From a checkpoint of a small image FSQ autoencoder.
Model: 48-pixel images, encoder patch size [8, 8], encoder layers 16, encoder width 320, decoder norm batchnorm, decoder widths [48, 96, 96, 96].
Training: adamw at rate 0.0007, 14400 steps, batches of 256.
Rows from block 13 of the encoder, named by matrix and row number. Each number is 500 + 50 x the weight over the matrix's rms, rounded and kept within 0 to 999. All counts start at 0. Numbers have three digits each.
# fc2: MLP down (encoder.blocks.13.mlp.fc2.weight, 320x640), inputs 322-367
fc2.34:499513506490496510540500499498503500491498490498505505517502499499490505509496502484502052474503530478503491501504521500487496502494502502
fc2.35:505481516489500501519516468489502492498493490495479501515496499495498490483516497497504000487518519482499512507492513487513488498485502497
fc2.36:522491516512493501561514473492503479492497490503497500510488497501494500478514496503511132477480510486499518496499553483501501495500500495
fc2.37:507516501488494498502504479510502486503502502505494502504501499500484500499478498473491099486467462479498490497495570503485495498508500509
fc2.38:509511502500496498492505480506504481506501497498491498501499501500503503501495499488500404488487442508500494517503556500503506499514501506
fc2.39:522494498539488482495512519509497486506507512514524479490505497508495525501504500526509972523478488529501513513516524508460518494528507488
fc2.40:512511491511502496541492512506500499508503510494523498502501500503511522511495503500510999499472504541507494500518419491478533498519496498
fc2.41:491486497458515497460440496494502504499499497490508488497502503492505488486545515534495695519499538498522503511497527496482490508482501505
fc2.42:492493493496511494419472528501502525503499512496508496488495502496505494502509504524492897530481493542510499506494422507479513503497506499
fc2.43:509519494516480487523513511512497497498507501508514498501501499510491525520474499490500750498449478508498493508507524508479515494520500499
fc2.44:503491506510491500526524481498501488498499498503491499501482499502490498489496497482500000499481487493494508503497582497489500494500504496
fc2.45:505497496493512491461487501503499501501497506497501491487504502498513497498518502522499999517526487511501505499499531499500500505503497499
fc2.46:518505501492489498573520485505503486504498486495503501512512500498494504506493498505513224470512526495498508496500592497503503503510500505
fc2.47:499517497514491504499520508513495500493503504511486515502496500507495506512465496463488412499486461508489487505495507507516497498511498504
fc2.48:502493518493498504559512484489500497492497487502489507518486498501490494484496496496502000481506541458504514495496491497517488497478504500
fc2.49:508513485520483485509515519513498497509504498503519491492497499505496517525499502506502999505476476509502503490510541510483511502525492500
fc2.50:519502515528497504545549491496496504511500501508487505498507499504499499502481493499508276499532495495487520501502547509546501501509503496
fc2.51:506496494507502484471503506497498503508497504496491492488503502497511493502504499525505999504532483505494510504501521501515507504509498497
fc2.52:497509506502499505542510494499500515498499498506508506514496499503484498507472496483500000498510535481505507499498511515496498499493510500
fc2.53:503489497483531496460460502494505506509495502491507490490498503491516488483534514533499999522529516509507503504502471488500498507490493497
fc2.54:480508501489502504461492499497497511489503501507498509504491500501493479496496501487491273517492486482502490502492468502518485503486505501
fc2.55:501515492478494489491490512512502500498499495492512495506522501499498515519497512496498778485516498502504482508507534504476503507514494507
fc2.56:504525503499494507541510506502499504500502494504513508516503496503490513516491503485505221483514531469506498504510553504495494502498503504
fc2.57:487494496484503497557478505494507515491497492496531500521493498498480502502512503494502406490516577452524505507504504497463494500473503507
fc2.58:500497505506498503533494495499498486497504500506510498513488497509479507491499501503508147501432515504509502515507482496441504493502512496
fc2.59:501524492532499502526520520506496524510505510507509506493500499508497520521419498486505778506501486512489499496508431518512521498510504495
fc2.60:496510503498490501480510492502499505496501502505485511503498501502497489501487498464490127501468483506492483502495474500520494499500502501
fc2.61:508496501493505496486506484494506504521496500493473500493509501493522479480516495510501442482576494505495507507510513494535503511499500503
fc2.62:494511501501505520525496496500503521498500502501508505509500500500494493503498500489498068501509526501506498495500472509503502500492508500
fc2.63:497493494496506495516486517496498512505498493493522495495497499495498502499515503544516817506514550484512515489500468500481512501494501492
fc2.64:493509491505506497463486533505496519498503507501521499491493501504502505504500502510498999521483501509509500500502436504489509500501498496
fc2.65:479486498483506527502487477502501482490498499509502520508480497506479510489483493458501000497423568474511507452483491502493486492461497500
fc2.66:509486508516494503511525476497497468495501496504473501497493499506494497487493495497498000487486471502483507497495534496515489493504498495
fc2.67:501476502475505495470475489502504481503497496490494492494507502495510492487518503525501714491496501511502497508502528487486495503499496501
fc2.68:490506501502510504454485528504502535505501511499511504495499502498504497509507503505495716514505518514508494496500448504515495503489500501
fc2.69:500486512471535515433468479488503492502513514495493498504509503506521481479596510523490222526520515541518494559516422492508485499480515503
fc2.70:503496501499514491476493498488502511512495506483491490494511502494521491501517502533505999509593503523497510527505440500506505507498505497
fc2.71:515497499517490487506519507500497472502502498499482497488502498501510511504496496510507841485486468511492502495502494494514507497517490498
fc2.72:487509501502493510502507499499496516494503501508498508507492499504482494505472494482493000510481498493497490504494481515500492497494509499
fc2.73:487520498490506499521487505498500539496502500494523503505501499498490503506504501503501534503524527482512504501501490512496490503490508501
fc2.74:513503507533492508566555484495498495500500501506488503502496497506497501496468491470504151493515482498486513484496529502519505495506506494
fc2.75:503513492520502490531494520499497517510500507500523498496497499501495509509483501509514842505496518494506504496510449509480521499509504491
fc2.76:507507503481489497511510493509502460506501487504493502511505501499492505507483498497504331476473431490489489516504584498512490504521493511
fc2.77:494509509499487516558540485499501494491505491510494513516498497507486502493484485453495000480509541459498504506495555505520487493488507498
fc2.78:493472498498514490459472515498498500499497504493515490493483501497500492494517503542500790524488487507510510506489500503463504500493504492
fc2.79:492512491498502498460487512503498520503500506503494504487516501495505499506482499497497908504511498504492481503504462501536497504512491500
fc2.80:515505498481489497540477503502511490494498490493518491515508500498489512507510507489507384477481531489522492512508539497462510501505500504
fc2.81:507484506497498500476507493500500481509499500500481500491504501504515495497519499502495507497498490515500506508501525497515490500500499505
fc2.82:492526486534500505563509513498497494502504502505514513481508497498494527514461494453496609490550511465491492446505429498530505496495478500
fc2.83:491500505502512510526498492495500524495498501503514503515492498501494495492516502492497243512513559481507515498499482498492489498485509497
fc2.84:498481503472503500474497475496507497496492497490466500502505502489520480495527497491487263487531491499500501497490510497524487505489498511
fc2.85:506487501501495501475507484500501471500499498496475498492499500497507493492502498504496450492486469508491500501498552495511499498504494500
fc2.86:500523495512475501518519511508497501484503499509499509502503499508486518514465498460497496499483481497486487499497495510501506497514501501
fc2.87:504500488477506492489462513504503499505499507492519496507509502495504503507517507511501809495504517519514489493510466499470518503502500506
fc2.88:484475508493490510448496487494499493486502499511478504491489502503485478486476496489488000522427477525498501508477438503497490491485509496
fc2.89:508506493508502493559490514500499495507500500494518496503498499502506514508502502513512999493482507504506501507516478496474518500510496498
fc2.90:477524481499495503542517532496494572465479481491490504485510499483514499524455498459497791481544527464474504415456462515529512508479484508
fc2.91:489494513502513530519511483496502517488498504508488514511496499498500496491456494478497000515526514491494495502489453500527488497489509497
fc2.92:513483508511494507514521459501498466503497498498470502500504499503497495488503493497499107477502472504479505499497544500527491498508501498
fc2.93:506518502523495513548515507502502504508501496501513509512502499507494517526494502499518305482496530502508501502513510506525513501505502502
fc2.94:499514502507489504513516493511498500494503499513496508504499499506484503503482496453489000497494470487495492507494542507509495497509501504
fc2.95:505510508554486510574565496493490501501502500514489513510492496514485503504449480467500000486515485492485509499506494511530497491506505494
fc2.96:506492498486516486476480503498505492502497500488501486492503502494515499495526509535508999500537503508505506505505519493491502507500497500
fc2.97:500489494475514490441461496505503498500498506490492489489501503494511490500510506513496780506471476535503490508493494498474510503497499502
fc2.98:502514499519507494562496519498494542506502501504536498507492496505486506504517502503516562513509588478524515502506461512464511495492507493
fc2.99:480496508476496510448495486503501503486502497506484505506504502499487487498485500490488002506469484497499488508486518505506482501489502506
fc2.100:497496499470502506452483498498508497495496497491476502494514505488518487498550502516497634493504490517502490493497470483549487519496485511
fc2.101:491478506472516501468467483488502503498491495487492492501484502491512473468532499516496327511532527495508505523491485492497489503475502500
fc2.102:494506500480504510543487500502502507498498494501519503516502499503487506509500505482502133493515544489510494502502495499475501502488505506
fc2.103:496526498487508482495470511494494520503501499498519498497526499485511506505554508483500999504562513431497474467508484490519474502503478494
fc2.104:502484500494510495467490496497500488502501503496489495488503502496514489479522500518497731508486487513501502492499501490509498501500495501
fc2.105:482496483483494479510500511488497515498489482482504489491502498491505501498508500520508999488565522443495522442485569498494502505491492503
fc2.106:516494497515493484500506506505501489506499503494501491491507500501512514499507504508510999489496490518492501499508507485497517498518492496
fc2.107:478491494475510499421449505501505499491503507495503497496492503498505496487541505515490599518471506523515484513498417496484498501483499502
fc2.108:493509480478494498516487520507499505490495487490512494497513500489504512519498506502498999480482501497504494452488518503490510510506489511
fc2.109:506520497506505500569492520503505533496498500504563499511504497508498529508492508507547689510494585491527511496510449484454534500501503499
fc2.110:493485504501502502458501493496500493490499499501490499488492501496514487474507498514492548515492483488494502497487501494523482498492492497
fc2.111:497493503497514486446496499490494516499504504500485499484516502495529477486532500501479803528547495490501496493493421498544475502484488500
fc2.112:498507493514506492463501514496497512509498505497489496485511502495515497509507505529507999511539462515491495495507456497533503506513494495
fc2.113:483516497500506505462504513500495538497505504507494508491498502503494484512473497488482325522507483496497493499492459522515487505490506504
fc2.114:487514501487512525504495500500502522498500503501502509511498500500495496506495501487491158504523523494506495503497490508510489506484508505
fc2.115:492508496492501493533489514503497513500500497501531500514495499503480508512492503497503504504490529491513499499503482510462507499496506501
fc2.116:492493502438522493453454479494510510494490492488500491509526505485530485506631517514497569507571559484523498512492528481501478516483494510
fc2.117:497494513517496512553550479494499486499502504505486508501483499508499501495472490457500000491464474493494505471490454495537493494495501502
fc2.118:514486498501496484484498498498503481507498501495489493491504502495516502497511502523513931491508487516494507491503512482512509504511495499
fc2.119:485485500481494490449492495501495502498491488496491490487494500491496473487496500521486740509560464482490503505483561510478485503491495498
fc2.120:515496503485497494544486482497505473503497487494518492519505498498496511494575505519520476471516547482519513505513561483476506501496499503
fc2.121:475506486504506499413496527507496509497509516504502501483494501504506505506480501494483890535456456519494480499499451508498492499503494501
fc2.122:531494501539503494542516509500499481506503510507508497492490498507509530500499500516518884499484485538498506495517463490498526496524498491
fc2.123:499508488528496493445498525506497499504509508509508498478507502510504509509510500517495999521455444521495487498503503507517498502525491498
fc2.124:472506496449501505445500496508502530489496491495493505496504505494505481508482498490487263497519493493507496481472483515516486511477505514
fc2.125:525503502533507485528519507495499516516496504500506496491510498501502506503495496529516769497565516483495527502504528508501515502516506490
fc2.126:520498505533488506556547473501494477506500501507470506503500499516504503500441492466503139476486421504476496499504488500530502495527498499
fc2.127:528497496511497487533511507494501497508494499493499489497506499497514511508495501513515920483511518517498508476508456490497527499518493494
fc2.128:509495514525511519576512484493501507499496500506509504508493497508499498483514498501509237509534541492503532510501480488509496495488508490
fc2.129:488492497477486492426499486503497461496508495500468501501499503494499492500485497486467335491460401506485472497497522503520474501503491516
fc2.130:502493493500492481470492509502498497510497501491502481488510500496509497509519504521499999507527483518498516506502538503473507505510493501
fc2.131:488514495504504501462492524508492510497505505508510504497494500508490507506475502493486568520437485503501488502503469516494489499501501502
fc2.132:502487508504499508473518483495501488498497501503463502491493500499503493489489496487492020502504482494483503505488544498526487496495502498
fc2.133:503500498497490501473508501502499493498498500497471501486513503493514492503504498495489599489519444509484494492495512499547498506505495503
fc2.134:495497499467506502436487480499506497494501499493475501494508504491520473492522499497470410494523461506501487499487495493542479509489492513
fc2.135:502524487509495489492501520503499515505499508501508495490500502500504503537479505491498999514494464525488492496503506512480531508519507498
fc2.136:488496496522514507479501517499493582501500511509511504481497501506499491510469496493470501532519533505502513494491454524502497495487505496
fc2.137:495489511488515511464502479493501500489498502498465509499500502496519475471520492498491000497512505493498501498489450489553477501480492506
fc2.138:509492507531516502491490504492500526517517518518524499494514500518496503503535502546515590531555587511521507548519455508481498496498509486
fc2.139:525501495505502493529491505505502487504501506490513495507505500507510513498524505515515999492458532521502498498521444481492523500516495498
fc2.140:506506496513507496536490526502501517510498505498531499495501500501504508509501503527520994506505545497509507502510451500486526501509501493
fc2.141:489475510496503512500509480487499483503495495500476503503471498496494487463484492483497000499480504483488509502494495482501484491478507496
fc2.142:497484510502495499519530490497498493502493491505489502497497499498494501489484493511509264494513501472487517479494532499500492496494504496
fc2.143:498495511489507508487506487489502505492493499499473506502494501494505481475518496494494171503536515471498505497495515493532478501477503499
fc2.144:502498516504495499539518487490497489489503493505489505509484499507486495487511493497496000490497519446503510519492517501515475496484504504
fc2.145:490495505463501505463479479496503502494496491493486500508510501494501482482523501505495042497527526476509499510496524497506481505485503507
fc2.146:553521517522496510552485490512507453555530527502526496518480499523485521462530508517523270506368521565523485587576529457456533492533524491
fc2.147:489499499470522508405460502499501508501500504492494501497501503494514493497554506509491616506493506519510489494494443496535490507486495508
fc2.148:501500503527499515569516496501501503500501502507516507512509496504488514501482499498514396494516536488490506490507484498496506493506509496
fc2.149:484493496482514500444455511490502518505498506494505498490497502494512493491540505525490912521537543499507497506499422497503490504475500500
fc2.150:511506491500493494520498515507501500509499498494503494488512501496515509515520508508503999489520498523501498492511493491508514507511485504
fc2.151:488492509476500509519483490495502508496503496495511496515495501491486490488518503515501129512497537480514514506495531507473495503486518505
fc2.152:499510490502499494507480524510500509505502503498533495503496500502491513519482505504507999509485506512508496504507496508459523501510501497
fc2.153:503508488501503486527478515501500504503501503493529494500504499497500510510523505517508999499491515508512497499517465495464517501512495498
fc2.154:485500497499503503457500500504496520500502508505501500487498501504492493496463498496486455530513474508492496509490529524491498500501509499
fc2.155:482485514479508502435489489501502487492500502511494497508486501502486483485493498488482000518465492490505499540491553508471473495481508502
fc2.156:495510494458500491404480501503499513499499497497487493483509504497507491498525500500476747513514463522507483515491512510521490508501494502
fc2.157:497514490518475500523506516520500500503505501506540497507488497509475531512469510486508548498377492507504488502514542501447522494514500500
fc2.158:499492494494507490491477509493502502506496497485512488495499501495508498494522505535508999503497526510506509505506471495484507504499498498
fc2.159:499515483515497503486500522517501504498504513502523500485508501503504516525471506480499999510501479536493484499509484511483528499522495500
fc2.160:482501506492511510471494495497500515495503508502488506501497502501499486490497500490489159518502503509503491507497403507512490500484505500
fc2.161:497491508482496506475506479501504489489500498502478503507502502503494492495488498474488069497478468515495489511486515498512491499493501508
fc2.162:509497511544478499546537491506490482501511499523507506502492495518473509498424479524513182507465467489490511521504518512500498491517507494
fc2.163:501469501494499493493505487496501482499492496491478496488498501492515493486493498513508776487520496500484510485490519484512504496496493501
fc2.164:514506502504497499512504498496505495504497501495486502500502500494517503504515501486511668475542524504497492492509456478528513498500491500
fc2.165:489508503484493508468507491501499511498501498505479506506510502499493485505487499468487112501521475504495491509491540508525487503491504508
fc2.166:498503504496499503572485498497504503504497491498525500516495497501482502500508502504517358490514558467514503506506519498452501500494505500
fc2.167:496510504504496518522514494504499511491502501510504514510504497505494512503483496473493000502502520489498494498497425505514492493497507500
fc2.168:490515499496507506506489516502501542504499506505515503502501501500495502514473501493498511521517525502506498505502459512488506503495504499
fc2.169:503509509484491512555514488498507497495497488496490504516510499497497505508488497473506015468524526489500496510500539498510499503498504507
fc2.170:506506497532472494528529511508497494507506503506503502504502499508480511522447493484508410490449473516487499503509518510483519492522507498
fc2.171:511485499491490477487501500502499462506503495497490494495502502499504504495507500514503690490473471508499497504501553492484503499512495500
fc2.172:500487502494501492583491491492505489493497492494514496518498497495493506495516502513518385478524553463509507494506482490457506496492508499
fc2.173:503510503511501515543497506505506500495500502506518504512497498507490519511487501487509273500471526511504498500506472500484514496503504497
fc2.174:492491511447508512500487457496505480482492498492479509521494500499496484479497500456489000486480525514513488499497471490517486502470504516
fc2.175:496504510506517528518494493494501526510497503501495511507504502496514496492524503480502577519515553519497492504504392486544496506489502500
fc2.176:504514496532495498549520517505498517516499504505512502500497498505493527524411500496524716496501498506485503495510505511491523498515505493
fc2.177:506491506488494499537502470492503478500498489494490500513503500498498495487538498505508049475503519484505508499501526483505493499494500505
fc2.178:480504482476506498431455522504500516505501504495509498489506503492508499511514505510494982514497501502507489504499446503492503505493497505
fc2.179:480507500482513508486494492492499518492502500501503507511492501498496483509502502481485040515515513494507487497492431504503485501473502506
fc2.180:498502511500493511498517491506496490493505499515483504503485499507488497492487496464488000502495471485498503514487566507506483495496505499
fc2.181:508504488524474478529507522503498490509502497501514482494500499501496511523498502504508999494476481513496504490505522503477518498522499497
fc2.182:504495496494495492462495501505501478505500500496490497486505501497509503500505499509498779490498461504496490500504531491510497502507490502
fc2.183:493488506539505517520536495494496502500503515508492506491500499509497497501489492497504363516525490515484523478490484511509507491500516495
fc2.184:520512498505488487547525505505499477505500493507500498506513498504496514507466497494507547487497476495495503507509532500494505500527494502
fc2.185:529506513520495507603518493496512497484504505509507513517514496505510518502532501497524430482602567501502506492508456477516517498512507492
fc2.186:524509488534478485557515516507498492514499502497503490490507499503500530533469503513519999476492481510490499482513534501495529501540497496
fc2.187:477491497480506494471470514494495511503501495494518498502494500491486496494521503540493685509507559471512502497503495499481486502476499500
fc2.188:500503494471501493477486507500504498502496494492490497493516502489515503505526508514501957484575500487498489499502511490525489514502487507
fc2.189:420548435410492480604505533495509565253448373448510501519528499426512506541475504473505999414549532239490500144263662506532477516423455524
fc2.190:510487496519498503594503507502502474497503494505533498503513497504500536501530501520514614488512524499511509474515476495475518494509494496
fc2.191:497498497492504499539485503498509522492497497494527498513498500499483498496517502507497449502506566490518503496502495502464508501489507500
fc2.192:522468526555509499434509485506489475539528535535503500487474498540472499455487491518489000556415455555498509595539468513468482480520528483
fc2.193:493483499476520499453461492492508515496499502490486495488510504485523472483529503509489625507607505517502495502494468492521494505483499500
fc2.194:502489504482512500481477491493505500499496498491494496499509501492516483485549508516502837496538529496509501504501494486513492509492492504
fc2.195:502500512506497508551535481492498493491497492505490508507497499505497500489506491483496000489503512459496515493490523501544477496487500501
fc2.196:492513491465507488507467493505506502513499491490527494515494501498486494500522510506497203484492527468520492498505550498457489508481503509
fc2.197:488485495491505490510482504489501505504496497481505493501496501492507495497525502535506869504504543497507506513506476498475510502489502499
fc2.198:502485517476496503533509471488501483492497490500487502521494498498497493472532494497501000484511521471504507504493537483506482498482505501
fc2.199:499494514451492499528484463496504480497502485499504498515510499498486503486515502500496030480480546459512493516508550489483474499490500510
fc2.200:519511487504488491522494513513502491510498501493520489501511500499502520524497510516509999483477489519500494511515577497476526502532496498
fc2.201:501510486480505494545473515498504512509498494489524497508523500492505506513525504522505999490537538492515497487510454498485512507499497506
fc2.202:509497499498505500476502508499501493502501502492480498486512503494526502505513504519505999490527465517494493496503469487537503509509491504
fc2.203:497502497521505491529495525502494525501503503505534499495497499505486508505521501509499705516485514493513509500503468513479507497501503493
fc2.204:504516487498496488497485520510500504504501504500516496499513501496501514530490511496503999495515491513503486496507530510483518506522493502
fc2.205:504505493487522505508484505513506497502494508490499499497506502495516504512505504507506999485545503521503496497509523494505504505507489504
fc2.206:513488503527493491494523496502495483504501507512491501488496501505501503487495493510502448508481477512492513484495510501530502493511497494
fc2.207:496514497515477519515520502524497499492504504512506511506494498507481510517454498457497103497434474519492479494498521508480511494508501502
fc2.208:496516496511509498503494528498499536503502505499525499500492499503505505504496504509516843516494523502511501503506438497483512500499500496
fc2.209:527476506548510508486470491501498441597530550512536496498471499532492516471573505545513806540376487645522490617600355474465536484536516476
fc2.210:530480502503499499527474493502505477509496494489520478515499498498500515486548506551527629476464529515514506513522564484462519498514497492
fc2.211:503512468516492485482482535506499508508498500491525488484500502493507513529492517539510999508469471522496487472502528492467534508531489497
fc2.212:509508501495489506525516501507502489496500494508487503506512500504491502508477498466496296489499483510492489506495530501499502498513496503
fc2.213:493506481517500498456497529508499506500505514505507498484498501503501505522469503488492999523483467542493488490500484519475516498514498501
fc2.214:457523458432487488594496520494500539443466453450510494501526500460512506523493504521512999445562550380493507238432664503497512513483477514
fc2.215:482503496485510504456476516495503532490503504502520500500492503499505496506510506497490582521485511509515480498496414497488497502484498505
fc2.216:477498499483509500454471512492498537504500503496498500494512501488508496503511503503490678513521524489500493501497395506499491501479501500
fc2.217:516494503511495489487517497496498478512497499492464497491510502498507498508494494520510697479521457507482504500501558507523502506521500497
fc2.218:510517492486498506513508510506504493500498502496485508500516502491521508514488501477499685481511475546492480493502497496530515513515487511
fc2.219:509485502498500491459500490502503469501500504495482494487502503499514498489514500512502680496494448516493497503499546487500502501511497499
fc2.220:501467502500511496477487501494499490503500508497502494496490500503513497489515500544505736514451523521504511505502483497474502496493502493
fc2.221:500511487527502494478497538507496516507505509501520496486486500504500512511478504513508999521460464516498497503507491509470526498516501486
fc2.222:503515505516489519556526497502498500498501500511508518512493497508486508507481490458498000484506521479498502492504513504516497495498503503
fc2.223:499491492494515497466467506497505507508497504491502495486508502492519495501522507539500999512535505512502501506509452496511504505500492501
fc2.224:501499493509508493452488528503496512509499508498514496488494501501509502501508503519502999521471474536504502495502436502486515504506500497
fc2.225:494516496504502501524492520502496518504500501502522500506499499503489509519478503501508709502508514500503498498503454512474512502501503499
fc2.226:475515493469487500505503508497494510487498486496495505511499500491480495508482499470488083484498493465499492484483574512493491503487501509
fc2.227:502513494525499504557515510505499511518502504505514504501508499506494523516463500494518549491520517510494504494513459511503526497510504498
fc2.228:476498496487509498454444510494498511496503497492508496491494501490504492492562507522486974507561512460511491524506481498518473506482485503
fc2.229:501496500485504490446495500500501487501499503496477498485504502497517500496492500504497839497497432508492488501497517493522496506505490503
fc2.230:509533506494493503567492504493504500491505492499499503514507500500492508490511505459509562480522556465506488496515544475519497507499499502
fc2.231:504512502475508497491489505497503497504496495490483502502509501494516503502536504508510744475548533484505494501505501485542477523496488510
fc2.232:478498502491515512447493494493499536497500504501493508491497501494505476485520501500485336524536504491501500500490419500521482503474501501
fc2.233:488500501481494505432501489505503494489501499501477502500498502498498485496496497475476194500480446510493485506489541505511478500495499512
fc2.234:498516501527490509532531502500493507501505502511506509508493497509484506508462488477499084507477483499494503499500504515500500491502508495
fc2.235:509489502504494493471507494502502486504500501499483497491501501498509491490510498506499570497502478514495504501498532496513501500506501499
fc2.236:494505480466492484493469513500504497502494490480512490497512503487506506521545514521505999477509501495507489475495522492487511509506489510
fc2.237:507497493483501485465477502505502496503498499492497490493505502497505497506506507522503758494495486515505496503501516500471509505503498503
fc2.238:512525493516492490527519519512498502492506498510513505502509500510502526534491502481498898495518487500500493497501519507512507503518492505
fc2.239:477498503484512506436479487494499521491505503501502503504488502499491479480516501495485110523487510494509490506491422502499485500472505501
fc2.240:497513500513487506596546500500498534471483480503500506506502497488491497509404487461502150488562524457483523454464580517523500503485499498
fc2.241:495520498495504505525485514501502525495499500499525502511501500501488504515516504489501508505522536495508497499502484503488504504492503501
fc2.242:510508504515488503533527487506498481494502495509488503510501499506490504502475495461499000483470452494489495499498550501508496495513499502
fc2.243:489525497494499495509486520501494532491505499505521501510497501502482503508497502494494549507501521485511492502499465510487494501494504502
fc2.244:493487512495516504501495483491500505489500498504501500508483499501501486479535500501497098523504534482510521520494454490497485492474506492
fc2.245:492504514515492516524530496497498499496504497518484515504487499507485497496469492468491000503476471490492501505491500507527482496494504500
fc2.246:463506493468490498454497499498498520487492489496478504502508502494492477507483498469483218495520486463492492485477560519513480505484501512
fc2.247:472481511470497511472503478503501487489503489502489509515499501496485487481489491496495000498467506470500501495486520499503476495473511502
fc2.248:503493507515498499580506488497499489490498494502508499518481496506492501495506500498509214498480531485507525501499500502472502492491508496
fc2.249:501485501506513492465500499500492497501501505503495497488498500500506494488508496527498836520495491504497513488496506500507492499498496495
fc2.250:518508492511492491553509513507499491507502503501512500497518500507509520530487503497506999482512500525499494491513451497499519499522491501
fc2.251:499497508500515525467476494502502479511513516511504509509496500507495500485511504503485300512415487527510471539522439485502484496500499500
fc2.252:509496493493492494455492507508500469497503503497492492483506502499509509502501502502502838493452439535492476489503534482494510499515493501
fc2.253:507490493499502489513482502501503485509497492489519489491497500498504509497528504526511999485489518503506512489506501486485509502501487500
fc2.254:511484504513496491475504495500499483505504510504492490487502500503508498472512498521502867516496473519494509503502507495490505497512502495
fc2.255:506493503492512500464491499497505498500499505496487496488505503494520486487522501514495860512533487515502496500498522493531495506498499500
fc2.256:497498507495514514599497486492502519504495494499520506517498498496499501498525501506513338499556586465516526494502462484502497500473497499
fc2.257:477479501468525490406469493497496496485505502492493488488490505493511465481539501509467574536504447498510489509476534506503473502478504502
fc2.258:495520491516496508495522518517498521510502514507501505483507500504496514534443499478493616516504481523492489498501499525498523500512506499
fc2.259:509474504497495491448499484500502458504501500498484494494495500501501495483522499514496381499471453505496500512499571493485495499509501499
fc2.260:515485503481504493514482489496507475502499495491511490518502500497504499471563507524509490484505531491522507509506563483473500502498500502
fc2.261:507490507508492504549525476494501478499499488499501500503492498506500503479521497505511229491484506486499515492499555484508496495500492496
fc2.262:510515501510492504529531505504496487508504496506476504492506499503501505512456494505504268482505442478485501504500542509524494499521494500
fc2.263:492511506503501523531510498497497510493501498507502515511496496504489504504484498479499000501491517478499496496498470504519487498492502500
fc2.264:494516496519499504515504515504495518498505502508517503499491498505485504515476499489495323508474493500502498499499468521492506496501502497
fc2.265:484466499510513490432460507498494499497503499502513490485480501498491489491520506542489709528472495497507507502489477508472489496488495494
fc2.266:510492524508494512548525462495502479490504502510481510511500498509496501481499491461499000480501518496498498517503460488535487492496502499
fc2.267:502488504470502502475473481496505491496495497490481497503509502491511475483571502508498332489522514494509501497495526488516490511491504508
fc2.268:348652419344455442561562574489507692000316293452435509488689509375535504665396498384472885361963584072400532000000790611639423593339397531
fc2.269:512487503500491494535515488502499462506497493500494500499508498502500513495496497505510533483501500495491509502505554492503501496512493500
fc2.270:503488504539521505438503499500494504500508520507486496482477500507504477476505496524491533542443459532489504514496479505503499493505504491
fc2.271:511503487494509489497472512504502487509505510488518491487510501495515511513553510517508999496500497527507491483516464486484524502517491501
fc2.272:510497506540507501558498496500501465515514506517537500511479494525467516494528500527511303521455511480516511516517542515438505485506516486
fc2.273:499512500523506511554504506499497536505498502504519504504494497506490506502487500493514407501512567492507513498505457510491510495495504495
fc2.274:507500512518495511603514478494501514503495489505501505511497495498488495487492494496508056487552550458498532509501517504507494496487504491
fc2.275:506510488527500494510499529508498506508502507499521497488497500503501514524459504508514999506481486527498500493506454510477534499520499490
fc2.276:503510504493509513494501493510503510495501506502500506507509501501506498501501502488494373504525501512507494500496516503520494502496507506
fc2.277:492523490481491488530519501499493503516504478498510499517490496503491508522496501511502495469541477426506497507513603508463482504495490502
fc2.278:482507502503494510487512491499499521489500498511494512504495500502491489506467495482492000513483491485495494503489500511516487501493505501
fc2.279:471510493457493507491497497500502514490493480488495504509502502491500487510496502469487232479546503463506488474476522505527481505480494512
fc2.280:614366555684527519376444440511475318928610656571544475483326493588464489412551499578504521664000412851538493999859231438358560436622557453
fc2.281:512492499508493483473505501501499471503502503498487495488499501501508504489506498518504841496460454510494494504502532489506504498516493497
fc2.282:503501506499491506509513469508500482495500495509496503508499499505482500493483496470492000491486476480494499507495590501504485496504503502
fc2.283:498502490519509502509507522495498522505496509492499504486509501496519503509503500510508999503560542507498515463500393502536517502496496500
fc2.284:488496507503493510516529486497498500496496491506470504501494499496488494504457494453492000489501472477486505486482580508522486497490500503
fc2.285:481498505470512511494479490499503508485496494497500500513494501496498491493503505485491195499504519474509496507490549504483484504481501508
fc2.286:479509495491501498501491515496493546503499496501511502503503500496481493514476500494489464507533520469503500498493481526495493503492507503
fc2.287:503503512495485503539523478502500481493501487505489507515496498506484504496483493464495000471481497479498491509499529501509487496500499506
fc2.288:485493508474521513419463495496499507484502504497496504507491502496506480475545507496484332515505522513513492511493413495516484502469500504
fc2.289:481501491463503501468455513510505506489501495494522495509502503499491498501516511506490568506487517506517484506496497500459499506487502509
fc2.290:499520497459489507478491494503507519493494492489482504504521503485511499508487502474500481478476511500497476500496498489543495516500487513